config.toml
encoder_arch = "convformer"
model = "image captioner"
dataset = "regions of photos with short descriptions (Visual Genome)"
train_examples = 203450
image_size = 64
crop_scale_min = 0.7
horizontal_flip = true
rotation_deg = 10
color_jitter = 0.1
tokenizer = "word"
vocab_size = 6471
encoder_norm = "layernorm"
encoder_norm_position = "res_post"
encoder_activation = "star_relu"
encoder_mlp_ratio = 3
encoder_parallel_block = false
encoder_inner_norm = false
encoder_patch_size = [4, 4]
encoder_conv_stem = true
encoder_depths = [4, 4, 4]
encoder_widths = [64, 128, 256]
encoder_kernel_size = 7
fusion = "prefix"
label_smoothing = 0.05
decoder_width = 128
decoder_layers = 12
decoder_norm = "layernorm_no_bias"
decoder_norm_position = "pre"
decoder_activation = "gelu"
decoder_mlp_ratio = 3
decoder_head_dim = 64
decoder_fused_qkv = false
decoder_bias = "none"
decoder_qk_norm = true
decoder_parallel_block = false
decoder_inner_norm = false
decoder_drop_path = 0.1
decoder_positions = "rope"
decoder_prefix_bidirectional = true
decoder_connector = "linear"
decoder_tie_embeddings = true
init = "torch_default"
residual_init = "none"
optimizer = "soap"
beta2 = 0.999
learning_rate = 0.002
beta1 = 0.95
shampoo_beta = 0.999
eps = 1e-08
precondition_frequency = 50
max_precond_dim = 512
one_sided = false
adamw_lr_other_params = 0.0012
max_grad_norm = 5.0
ema_decay = 0.995
max_steps = 7600
batch_size = 128
epochs = 4.8
lr_schedule = "cosine_restarts"
final_lr_fraction = 0
warmup_steps = 380
weight_decay = 0.2
adamw_weight_decay_other_params = 0.01
Rows from block 6 of the image encoder of a small image captioner, named by matrix and row number. Rows with one number belong to one neuron. Each number is 50 + 15 x the weight over its row's rms, rounded and kept within 0 to 99. All counts start at 0. After the name is the row's rms in percent of the matrix's.
After each neuron's rows are labels from the 100 images, of 14976, where the neuron reaches its highest value: "top examples" is what is common among them. Only what is clearly more common there than usual is listed. The data: regions of photos with short descriptions (Visual Genome).
# fc1: MLP up (encoder.blocks.6.mlp.fc1.weight, 384x128), inputs 64-127
# fc2: MLP down (encoder.blocks.6.mlp.fc2.weight, 128x384, transposed), outputs 64-127

fc1.310 089:61 51 22 50 53 47 15 59 60 36 55 49 46 66 62 27 51 32 30 66 50 65 49 57 42 57 74 56 59 65 31 34 43 48 44 57 27 25 39 59 58 53 32 47 46 36 38 43 21 63 70 33 88 47 76 37 26 86 31 52 60 53 39 37
fc2.310 082:65 73 65 57 93 81 26 62 39 46 43 38 45 42 38 48 68 61 48 43 23 47 52 45 73 65 67 56 63 43 66 21 32 58 66 43 66 67 54 25 36 63 65 60 73 49 63 48 48 44 35 53 48 39 44 48 69 21 76 17 54 66 71 75
top examples: text has "sign"

fc1.254 133:61 58 57 61 34 17 84 53 63 52 56 51 54 55 36 57 41 50 38 55 31 48 79 78 46 38 65 66 71 54 44 22 38 73 52 60 34 19 34 65 56 40 68 52 37 23 18 10 63 50 50 50 55 40 62 55 44 79 35 82 68 35 71 36
fc2.254 126:41 49 35 54 58 50 61 43 38 61 45 51 17 71 35 37 60 53 57 36 27 61 50 59 65 40 57 53 48 20 39 85 57 41 33 40 24 30 43 86 48 49 39 43 35 62 41 72 19 39 33 35 33 74 38 50 65 26 36 60 58 75 35 65
top examples: text has "train"

fc1.298 059:49 42 45 56 58 54 31 34 67 55 32 59 48 54 23 68 45 80 68 56 49 37 33 47 44 41 39 52 48 49 73 30 74 53 40 29 54 82 21 62 58 45 61 52 44 58 47 48 43 59 51 43 31 70 50 76 67 43 38 45 48 51 92 45
fc2.298 055:45 47 70 52 42 49 58 66 67 59 59 44 46 71 04 19 49 44 46 38 38 70 53 52 51 39 51 45 52 49 43 50 58 60 56 76 28 47 52 61 56 64 55 62 69 22 65 83 42 44 44 41 78 25 44 57 42 61 49 38 29 34 30 60
top examples: text has "sign"

fc1.191 125:28 73 21 42 39 54 64 58 39 25 40 03 57 15 52 25 53 26 21 62 32 48 39 39 51 60 71 49 34 29 38 51 29 58 49 40 66 54 54 41 58 27 73 38 56 56 59 62 36 51 45 47 32 25 57 72 50 71 14 55 41 50 34 46
fc2.191 122:71 44 48 48 56 47 58 59 19 54 44 53 51 30 71 54 50 87 36 33 48 54 73 44 47 72 22 39 81 77 60 51 37 46 42 35 33 56 44 40 04 53 62 60 55 51 35 54 49 49 57 28 77 47 27 42 44 54 72 38 59 60 71 64
top examples: text has "red"

fc1.342 099:51 41 62 31 51 49 31 36 42 31 22 50 42 57 54 77 47 28 65 64 50 62 80 30 39 32 52 63 26 37 64 62 44 67 31 59 66 61 43 61 55 58 23 59 48 61 53 53 36 42 48 60 18 69 54 46 89 52 66 49 56 90 50 49
fc2.342 100:68 52 51 57 67 14 58 35 43 47 63 59 74 61 61 45 48 90 32 66 71 52 44 23 35 64 67 28 37 26 56 48 56 17 38 47 41 71 54 65 25 49 40 60 43 18 51 53 69 33 09 68 35 57 46 51 31 61 41 62 47 71 38 14
top examples: text has "man"

fc1.251 120:48 54 64 65 61 54 64 53 45 17 61 52 62 80 55 68 47 25 41 29 50 68 43 41 45 79 66 53 37 49 38 46 39 70 50 51 56 52 27 32 52 68 24 52 42 75 42 49 58 41 55 48 33 49 46 55 78 46 80 31 53 74 61 71
fc2.251 123:45 30 29 24 29 39 50 61 57 37 66 59 49 57 55 62 42 69 71 61 65 71 42 48 86 55 58 55 48 63 46 32 46 32 58 48 61 42 49 43 59 67 38 82 42 38 62 51 42 42 35 61 38 45 48 31 46 57 58 59 29 60 44 59
top examples: text has "man"

fc1.165 125:83 66 67 69 82 23 54 53 42 51 58 36 48 39 22 81 76 70 55 12 53 52 54 18 66 42 53 25 54 41 40 45 47 57 45 71 31 79 51 57 49 60 46 66 52 51 54 35 61 36 60 57 53 50 55 39 59 52 33 35 62 51 52 80
fc2.165 125:42 66 47 30 58 30 44 44 39 36 50 49 43 50 38 44 42 43 69 58 46 51 29 44 31 43 55 51 51 32 77 48 79 68 34 41 51 44 20 45 32 47 34 66 38 72 41 75 58 50 51 14 62 31 48 32 46 49 49 34 62 49 63 51
top examples: text has "man"

fc1.273 063:32 39 54 39 54 21 54 50 51 63 38 24 47 41 43 45 59 26 41 59 51 48 67 65 63 41 65 33 75 60 52 36 39 35 57 63 37 70 54 34 47 44 30 34 58 62 67 54 61 71 95 38 24 60 72 42 56 52 73 60 64 61 38 72
fc2.273 063:63 52 62 63 79 33 45 47 48 56 65 59 38 33 25 47 42 55 81 53 65 38 55 22 41 54 52 60 31 40 64 72 90 55 43 57 50 19 63 55 57 65 43 78 39 40 64 33 59 46 36 56 57 59 33 59 22 31 45 67 66 35 48 43
top examples: text has "man"

fc1.116 079:71 46 64 29 37 53 46 49 57 48 32 33 57 40 65 47 30 45 25 47 90 32 66 66 47 37 59 71 93 50 38 57 28 50 70 42 24 44 50 53 41 30 64 47 54 36 40 82 42 67 31 47 44 63 01 56 38 42 55 62 46 84 41 47
fc2.116 080:43 63 49 73 39 67 56 29 56 33 57 87 69 47 45 36 79 71 56 50 03 48 33 27 51 76 60 48 21 45 60 33 52 70 43 39 61 75 62 46 84 63 72 68 44 58 77 57 54 52 62 50 57 80 49 49 56 34 61 43 33 37 36 76
top examples: text has "man"

fc1.44 069:34 29 48 43 58 52 67 37 70 49 49 31 70 55 59 85 68 57 59 52 60 49 50 56 50 49 78 66 51 23 62 51 64 52 38 80 49 17 64 45 19 61 35 52 54 65 59 53 27 58 54 30 36 63 73 48 55 49 17 57 24 63 62 32
fc2.44 065:43 46 55 41 51 37 38 72 53 52 49 51 36 40 74 42 43 43 49 65 43 58 30 26 51 43 39 37 30 31 48 47 20 30 74 35 95 46 48 57 67 52 47 24 47 44 73 37 52 44 31 48 46 46 20 62 49 72 67 47 65 50 37 64
top examples: text has "man"

fc1.268 079:65 60 51 33 65 45 54 55 40 50 20 29 59 53 54 34 66 51 30 48 73 59 46 71 41 59 32 53 62 51 58 33 54 45 25 58 61 71 70 41 38 69 54 74 64 65 66 67 42 62 60 38 38 31 40 36 42 33 21 68 63 62 55 78
fc2.268 073:61 59 59 58 68 41 51 60 43 56 77 61 22 54 55 74 31 60 67 75 28 33 41 30 41 53 51 57 37 45 47 38 58 49 40 39 46 67 26 48 25 64 46 44 36 40 57 67 45 35 35 51 45 60 50 52 62 51 67 52 39 48 46 49
top examples: text has "man"

fc1.122 127:60 25 69 44 71 44 78 76 72 64 53 44 52 30 67 62 55 59 57 29 30 62 62 44 53 60 29 52 17 53 56 67 47 39 67 27 32 59 67 50 29 65 52 72 11 52 53 51 35 63 53 45 55 43 43 70 34 46 61 38 45 38 72 54
fc2.122 121:54 74 24 83 26 70 53 13 60 47 45 52 10 37 42 28 44 36 53 57 44 68 70 58 42 63 27 73 60 59 41 53 56 86 51 46 68 60 65 47 77 20 51 45 90 53 64 39 65 55 69 56 43 33 67 57 65 75 20 49 63 35 60 32
top examples: text has "pizza"

fc1.93 107:27 62 57 51 56 68 56 66 60 58 58 40 90 60 46 27 32 46 26 68 51 41 50 72 79 38 45 49 79 51 62 19 43 64 38 34 42 68 49 56 49 09 35 30 64 39 77 53 54 54 26 56 53 64 19 43 42 44 53 49 73 31 25 55
fc2.93 103:38 35 70 56 57 49 57 19 50 26 47 32 81 23 56 59 40 41 76 38 56 53 24 30 40 42 51 32 58 12 63 23 61 39 69 63 62 30 46 28 62 57 55 50 39 40 45 34 44 45 88 29 42 57 70 55 36 54 45 53 45 58 51 32
top examples: text has "man"

fc1.210 096:84 48 17 55 40 38 39 38 35 39 46 27 48 75 52 54 35 67 49 24 42 49 61 45 63 42 46 42 99 46 60 57 36 37 78 77 54 48 40 63 38 57 40 25 50 62 31 26 60 43 53 33 81 79 42 36 35 48 28 46 19 70 26 42
fc2.210 095:62 49 46 28 44 75 42 35 58 68 28 30 33 46 45 38 61 41 11 42 52 49 67 49 61 54 47 37 32 61 56 62 78 48 44 25 61 39 70 62 62 61 44 40 42 49 35 64 77 53 45 34 41 46 80 70 83 81 55 70 73 42 60 71
top examples: text has "man"

fc1.176 093:63 42 40 39 64 29 45 59 59 78 72 57 72 58 25 29 44 32 22 54 65 45 52 53 66 36 82 51 41 52 58 45 46 50 38 57 47 57 41 50 25 42 30 55 38 39 71 51 65 72 68 53 40 56 39 42 67 47 67 17 40 33 43 58
fc2.176 083:55 44 48 54 29 36 40 52 60 38 50 29 62 53 50 59 70 54 80 41 63 43 44 29 58 71 53 55 47 64 51 02 52 14 70 55 63 71 57 46 49 63 32 32 53 35 71 47 67 17 51 65 50 47 62 39 64 35 55 49 40 60 50 27
top examples: text has "man"

fc1.46 113:58 38 68 66 49 49 40 52 34 38 71 43 37 35 44 66 25 57 14 35 62 36 60 91 61 37 38 44 35 49 45 63 41 48 52 64 34 45 52 45 59 54 33 69 51 32 45 66 53 79 27 29 68 58 63 26 48 38 49 40 50 28 54 36
fc2.46 115:55 56 33 42 47 40 59 51 44 61 50 32 66 44 31 52 99 65 43 40 65 39 48 39 59 40 37 58 58 67 44 44 44 71 40 60 48 52 50 47 52 53 44 51 60 57 32 47 49 40 75 42 36 41 45 51 52 88 57 55 25 63 72 71
top examples: text has "man"

fc1.63 092:62 39 71 51 40 26 42 38 32 12 54 08 43 38 42 72 57 59 27 61 27 42 56 45 32 43 64 48 46 38 65 46 37 65 55 30 59 22 21 50 54 28 57 66 34 29 67 48 48 40 46 52 71 41 58 36 39 69 58 53 45 47 54 60
fc2.63 100:47 43 47 71 56 56 06 51 46 57 55 83 45 31 52 70 66 49 68 45 75 70 30 46 66 47 43 52 50 33 43 79 56 62 50 66 48 69 54 40 37 32 26 64 74 54 39 44 57 56 54 23 25 50 42 44 63 16 56 46 60 54 45 27
top examples: text has "man"

fc1.235 095:41 44 59 60 17 47 53 62 62 34 54 61 44 33 53 51 39 76 27 63 51 50 45 68 48 57 53 83 63 55 48 33 69 34 62 34 20 73 37 63 68 65 49 52 56 52 59 49 12 52 69 38 43 27 45 75 51 49 70 00 54 74 40 65
fc2.235 080:41 66 22 53 75 56 55 51 52 33 47 41 33 48 44 32 64 31 67 58 77 40 44 36 40 61 48 43 55 46 27 50 38 82 33 70 65 48 48 43 69 49 68 43 36 41 49 53 99 32 49 69 65 58 53 47 55 41 31 55 44 27 45 38
top examples: text has "man"

fc1.126 080:48 56 52 34 66 53 37 50 47 39 92 44 59 23 37 50 69 46 50 68 14 61 57 35 73 41 66 35 64 37 52 82 43 64 66 73 47 19 56 32 60 52 35 43 51 35 52 49 71 30 60 57 44 60 56 59 43 66 70 32 87 49 38 44
fc2.126 074:65 46 56 61 35 60 56 56 68 63 18 68 54 38 37 69 29 53 42 42 86 38 49 58 46 70 72 65 50 53 53 45 40 30 45 43 52 70 31 59 36 56 34 72 60 56 57 53 41 85 54 34 47 63 31 27 52 13 44 38 69 56 40 42
top examples: text has "sign"; text has "red"; text has "white"

fc1.264 072:32 60 68 43 49 42 49 39 56 53 44 57 35 52 58 39 47 35 19 65 70 01 14 74 22 36 41 17 55 49 63 32 30 48 33 36 47 65 55 44 65 41 29 31 67 78 44 65 41 82 55 60 56 40 49 51 39 74 58 50 37 51 48 76
fc2.264 076:41 32 44 60 53 62 39 65 52 54 53 32 46 44 44 44 48 62 69 35 48 57 66 22 75 55 53 63 37 30 48 64 55 70 46 73 55 54 69 74 48 47 81 35 13 22 52 53 54 49 32 35 32 60 51 85 53 35 32 31 75 66 50 40
top examples: text has "man"