A small image captioner, trained from scratch.
Model: 6.69M parameters, 64-pixel images, encoder norm layernorm, encoder activation star_relu, encoder patch size [4, 4], encoder depths [4, 4, 4], encoder widths [64, 128, 256], decoder width 128, decoder layers 12, decoder norm layernorm_no_bias, decoder activation gelu.
Training: soap at rate 0.002, 7600 steps, batches of 128.
Data: trained on regions of photos with short descriptions (Visual Genome), 203450 training examples, 4.8 epochs.
Rows from block 4 of the text decoder of a small image captioner, named by matrix and row number. Rows with one number belong to one neuron. Each number is 500 + 50 x the weight over its row's rms, rounded and kept within 0 to 999. All counts start at 0. Numbers have three digits each. After the name is the row's rms in percent of the matrix's.
Before each neuron's rows are labels from the 100 texts, of 14976, where the neuron reaches its highest value: "tokens" is the input token at the peak. Only what is clearly more common there than usual is listed. The data: regions of photos with short descriptions (Visual Genome).
# fc1: MLP up (decoder.blocks.4.mlp.fc1.weight, 384x128), inputs 0-127
# fc2: MLP down (decoder.blocks.4.mlp.fc2.weight, 128x384, transposed), outputs 0-127

tokens: "the"; "passenger"; "flying"
fc1.30 076:481556530605436491508547447515504511519468385459396575546472448607422454541432494505482516492445469551393505495566447377603447454470547475496503396489490483455513469483420505616507442578422518522461492482538425459453423548531441488469457453503529478561503480490542497414541506476505485525579516458562526501507429501496589525458458455484466550516567537458476572570523451499469588457448
fc2.30 074:612464517512473497501481498529507542535483546386490491550509524448485511494533548498557469576495471472515547507481518498471465555471526532468519564557417412455444461486524519568456547473445473415449537474518583510493595553478537490417588528391519443485432504451371476540443457571387469511568482524488445494532646511521427470629461539523504573439444428519465484481463539443510454408485

tokens: "onion"; "umpire"
fc1.235 059:447491505477534520461511509519470459580509427413567552540489593440516478525475386485463554492541430443478495436513471455458545440564482486524530456567486496405482473528476494417518521452490455440582435538517470379515478445480447499449527492474475426565503453504399462466403513434498466480504513472478477532576622440569450439574571429518508455553450447503400490414563510587537572452548
fc2.235 046:530535499498478582483566492519502537393557527572427492485487433497506495511493589497573424603442501504481479541571448470473498466423557581547500510447530503533459476464570426519526508486582467574446523559547504652462451524510499473626519561463531586519464560456531484458641492633447448442505465477540548453516487461510491532435493519465521470437539561537566498493478444447517438499589

tokens: "-"; "orange"; "blue"; "bow"
fc1.44 103:509443520507455501498478565490433447544558551486428521470517574529544496490547405523525516503401397532423477471562492534524455505502611391538493443555488494535367477561528535511526493551503444432450598454476474462471407513413487481497516483507593484459532467507455526474474601527608466495583441507489454588562494377541554465468484545483524401454530464485491535499488403472418489447514
fc2.44 106:485488485507476548577568406514479466552462560541492435514574476423476419493488527548468448422449519469466550491576604512603516455476590465491494511433467471620469553529511456461479485506376561501509512578499554513590507516481480436480480450483459546486557518506407430516451519439529546430443531579526529458407403493524481448502512537497575498549457520498560507545466561515601383437570

tokens: "<end>"; "."
fc1.192 094:602524500530436472516541534496442462542565394489561525488469447486519519508429473549489434577493374477615437469479455612458481496476478425464480455457414465534522456500591483453531527507458482427527569546518448501440545568551530532452560490585542526524537548531469510451530486382507424437483429474503396479540547577548431515450469509368487478486507396531444465554506484468508472506459
fc2.192 092:501537536567509552522431502428466511481547520474425435539520458483433516502514471553423529591500464478478545497416536548600517475442501528504474439529519455481533596574477370542481513565505529543439468465464432401495480475413541533576503447524481388571519480438438424527570494564438497408516577511471520510500579455462495461504529441470455460542558445468420595469461466469505579401584

tokens: "traffic"; "street"; "stop"; "wall"
fc1.327 105:477473531562508470521588534508448482535421481502464457510525419592389563442543461460498423512517514488500509534459444556460447478462456610464495429495536586411474400581471594530460467575492474542399468442560538558467482413453432466514421569532497423441533525538538573464481397487500405465476509484439560523443467537489511480510505447444497400488518467515566475468514572505537576430477
fc2.327 092:451449493550521400523466482536482473496597515548468410484461463405587519524557560462546438469560494482498520508508443523471472450469536542438542589431561419513484524478486439464554457447548415436524488519570491446448554541445516405501511508485514524575520521445440463519454499542449484489457424616379493532510512515521524514498519533548403541405564525518432512522574550548562497629385

tokens: "-"; "of"; "next"; "cream"
fc1.226 115:493447582478433554587517421504430468396433481512547460508523483487549508469485521609551434455548532519495541495496477452501461504446459428417580523528486407518589410534475456501464525458402454497519566355525482493506407489494474559560483481619548444397553461422565535435479527470473463408460442468534427503525541454551534524461467489464479465487516476515502483430541496539577577450497
fc2.226 125:566477503550451577426589411598463507532540483597501464523446488497542520457548490431520508537501472403472471482442521520542474552428452497527502471516430442615458526448524502504517577549542542516462476531497546483492509581587471649508517498493522477471549509494529593491406581536600536457479488558552426415466569506481464474495539571488484555546377478508476489503476604540465537427586

tokens: "the"; "skier"; "his"; "their"
fc1.7 122:468516553589507489552492511487579496492398501554524508546480526413523531486411522500492542579472399554572464498531500423476457529443512493472494491467420467554530505488449523496458496403397595583561449528488552586443478537500487532532550509465503525515663548532555510476494414529480409542517538516547518602513469516521435454487587420572492480469461454534537452596561484432415432529546
fc2.7 138:465499574513565573476549430648501442508529478481563521430548545536497345512481505569555570440506628417521443480535512492564468512450507445476578518449546498529579484500523524525507566497538488529518573515484477431593506482554454456471430451437580462527497424494478514567428536589515541469463452488437486473481485526442482538399421549489566508507483498441499395475580523533436493456461

tokens: "of"; "playing"; "half"; "color"
fc1.205 071:519478536584554569544443472519413491505534467489497518528453481424554547572458501527490536560554555500544398411541520536492457407428477454533427501576418473433586519476580529425496484496508522521470561523530542520584494504513483526482509473466522523495465418441504450508631611509424516456642479480568498517437431633558450505468452455497497490469549524573495549426400535519507484475516
fc2.205 068:520565525462533502499535519552538472511423509501519460520570486595452572417415540379482516367551490558443495452432541483511465617545592508481568542504568522571465522506458456411572611486445481463586491511414439434491493513429515565560427539564467475521481545492512502481437533471528482487454475465439517491531441349556510482455566457531497444489547484443444506554478479467530455514452

tokens: "-"; "snowboard"; "surf"; "windshield"
fc1.293 094:466609478505540533483610507517532472543492416466453591525499497516447516522461558514586481500478428506484580503509426430515535530501522467547492534347576511543533474424505593521430539458453401464477516448614532450527479471519448521496512476468501554468475580595533574457465532480481396548444494554545553502474471522539511477435479472455425437417494461595536591496480504546519410466592
fc2.293 092:451472512469492487495510535488477558483460566552479526473431429495575404451470390505428514500404465515496439485530540569540414440487483467460494465578464531458495546541526487532507517482485607445485480501534483482464429424566458547566543608540518438466423503481426506474504498514489524525538583474513408586529544528425429520488553488554511553616444614555513596467539511453464601619475

tokens: "of"; "with"
fc1.275 099:487561581533487461515523545578468471533524532549527503464458551548511451534434514432479494626505417544420532427622524430473511462445433469468547495345534516440581472409512584443506488482479445474481590492473498457476465445497518510457575453449418454486446527506500509433600490473504466450502458570569419452447455525541499411427478465415484456428486579511532513464476493490467481450419
fc2.275 110:598497522495393534509526573454436460547494469536495573525444521479405503444511568530394465560547417506464489505434509467450497449465498449509464513519398514433583368561402410449531594473467439461539525483539505480515544477521496526501486608484515456502473510465425510555577584502482391476497492483467428544599517489519438471519599466526521579460482527500495594490459550442484509502417

tokens: "<end>"; "is"
fc1.75 113:553533614542509479490449391516495465458485432573514499557441572441491545472513474503530426579483538458467460565500467540500520440508490511501420445512437479413572505546476453375584475461523404451563498469554440512539508618542431536551477547613471387579522536561484540498504462489535536501478521474504464466537519472433468358510592429473520500487490421472406547476487453498528479486533
fc2.75 113:478574525487504479517484503534588488449515580557492496445456551427430426546538466401510467416560469514545574611471542566537505543504599476532503452499530369518534491543490517498481479550479554492489466401496516533561510527488634510496489566544492390491521487489515486463479540598440540420458471463535358527500467548611580501475474562444465510404480478580538565501530510427528502524502

tokens: "-"; "and"; "double"
fc1.360 109:617515414609463507506527596489384501543481482482518570475544565417458530543519468455414411598504426463546582508484529484506491467462504535538488453439471461432460493515468472450437456490471439540423518483424442428494495523472465486453547480536571480521517498465552501540568556463560462372550489550477450512466548485408482478528617421609545435556468493552497587494499495462546486448513
fc2.360 114:483483492549481491546513564513394532512511480549505470450494564512432419480428525584617587472481496560516441543532552594520487468448525561541541486492415510486554514449514452512527626520394589583609496455496562424470494520512490475508514442507441600497414541453450430510576419554573450452515547455535532498536575542588504474444438500479545442453461447532484479487522453432456522486572

tokens: "the"; "pine"
fc1.353 070:548554559442522436460479428565563502481422599583417458556470460467419344466496544500458480514564437534470403446460587431480456438489509484468489584453437492477497541507583422447517539515425528538437558463424473420455503510459550454568533472462527479474476575566525444432512460519482521517493493561504516497476459529509507565522562542549570448489530588496466449441442410536553471444555
fc2.353 064:476495416515538550469571523475494439512548496424545583524521531643484592523511553526510521544543616441571563460465498529556510472488479431520555512597565469555520537518399524489500455564503482466546535478550632497549479526578466443429574602530567531554494387514415488511463538522539517502562470458429485575532525519491482455459445495454443518419552482525503512463527541445397577528501

tokens: "<end>"; "visible"; "grass"
fc1.340 114:471528483445567502495450500408605513536542501416481600529402462513544481433431471477585469524474425460531535546498513421463582408516597527425466469542459449440490438548467530432539598530464558453580440525478509469510465545509615462452443520529514458523515525502528506516527522551489467539579441428454512562489459528512478483491513482412511393418469467583508607500431500559505459438424
fc2.340 115:480484442482542517470573443516489530503394499527412420536459522450450531432461488568552633505482478471440522459531502467560409549453511577505595478537534487591487477489514647511535426542504471450430544522562611559430542426581536439500500492542514404512454488488513514521496482508563523433436507530425406503502563541569522514532551477564546469481539555452528527461528587453427534526570

tokens: "sauce"; "onions"; "rice"
fc1.85 099:460471417441528460469546459510507431463555538469542554472511556479480501473430481485550446505512400488438536550525525506493452415413481563498576435480485481525526417492457442488457445541610449460551559483532469385576470485510443589448568542539524576512487450456516499539552513511586469459441501539471467530516492533392518501376513440449511590453538396563557442536441453539504490368530
fc2.85 102:520594454483446533485420514504551621437605490507474509479552511483592549567468497486502617464507484512518345458472492500467526463526527448457470551523477442444523489518491492534485463582418487452449525468488518430530434463439511442483418531525543425419489492548474580539513501365480479487501468461464557494420513489523456525521588450426421414458405547564525566439553460483501505572447

tokens: "<end>"
fc1.10 113:491463554476452467498547433495617543474472516420497535477463438509565490488471481454599455565531510377497489477469428498492531432445599481447475468505456520398581503523533490445544416432537516395519538430465587487491563550483587475515553457450526467586525504395500540472516514592454463420600541441533498442456455484561464454548456490496453516502561504400527543452507428401468503528493
fc2.10 114:508456378498423530421449408496462534556490442504457518439466554483529506509559572431559595477472470469525565559507437494498529521546417457507549425532470516417545501521444549523496471587447558549391449551437528584499510527523540506535502490568504537494487469512508451489528586455433451414504449493500410543576495547598595553439487540492577507442567527490565383528515405463493527494550

tokens: "onion"; "and"; "tomato"; "blue"
fc1.113 095:571558546444474387459565455557519370515553491603483462525498450517516550568542510366538444462538397456479524458505514517456495380466474479509523503440525554454601462515527513492545500537462447483498531445479494441441475537541485550444438508484561494513435559591470541450498520439542502521503464470521488443463584482562630531424548525530479392499482491485561501433540573563602494478480
fc2.113 102:505476506388475527494442516436513478468428497508547514576507458568548412571453457470490471580513542444403506501576516570463454542533571432465544556529465537464455491575465484504549581525588541495458540439423499495473508485623457496487481500499440537441598491597545514548485491527529425499555600506529479436463542482441574423524506445425543569492496413536431487615566565487476563512435

tokens: "the"; "eating"; "top"
fc1.310 098:468529583528455513478523432575521472480510537538523549627505479541503497414452484562472412572452497567475451558444590503674485495548578526493490537522406474562537524512453524502577538587492549489464510353424488456428463477553469460472561431475513502417511524519519480445492490507500573494454476493494446507418483480573503597492484507485542434452522489532524537544615476453479555445577
fc2.310 105:378421508552528459502536439508545506502506513383529528550457502565502549480462559463542493494584513467559615468488515543400492459500445457567542473546559447459507580469543439569507473467537410516568503515576506469458431406493412504376548492594489528445524450577507502577406475482432510529524418500572594534507566442494466584494527518471513502426515467522570498464541491464529512502421

tokens: "traffic"; "\""; "line"; "painted"
fc1.133 115:513469429504497414547480520498560516449488455521480435521465532498421425593549384479490563483507481543458486517396486505524511488458472585535489498455506484436468479545545479507562495610489485489494511525636476459512423511439585440454369542519529446506499450491544488555543579441426459502562459470557574510435453590573546520479443399497536540509563464415479473569418491589555499476569
fc2.133 131:511422603594480512563506483426549543444531458467484539484556427584556506514452602530449553546537519493510528534629471554534533435475552574516497505529562524372474557524451573467463474525485370459557512593517558507489530462495440477509473518446447599510540510524533468555452577603422452505496545579475532475517484439454523455490595464504516592462472483465454496420465522458531500524428

tokens: "traffic"; "and"; "\""; "stop"
fc1.231 090:492525436558462476427467497476570564485482492462530538577482481482446496465429459462478471416579518463452538506515468458490524349506551525556521521454429467473536513569540427521533509362469463460521468467555468433493583463419545484509483533636524519533381507478586599449479484440502538497471439472466463513459467569598532511416472456509529549460535447585486439501545422528554595497458
fc2.231 077:560466480505512527519500567551419530481471457464558569403476562561546487550581549496508503548563580513563687491490486446459431536448413448528410477499421439483529476473546582473506459594500409512528503644483532483541468508507569475443503544487534434488465432537453438595468442496483484478443479455461475528460481475473510429506493455493410587456445474491484551437494529511458425556523

tokens: "the"; "coffee"; "bending"; "drinking"
fc1.381 087:444431490483565675479541404586496496599541468486418462615480504481512448425461480466451502540546570535498438436419489514430448506479549466562507520494500421537509445446443560535554542455552498496414501490450522507488429606550501535457566518513537510473495532532549389427526527487541474510468507550472543476537507516537508405471618432558455487489491435456549518493494448458440579504432
fc2.381 088:554518516415434523504522510558552564487440419508559505498451585558552526490584536480544471585465532509467491455457533394359516620552504574470502451459481524492503544535518496549497470543446527449474600488669472442475477441531525540436464520499406478477415575443539505498474463561558562500503556514480477501463458492460497449477411428565461431535493477606536495538511570498472452464446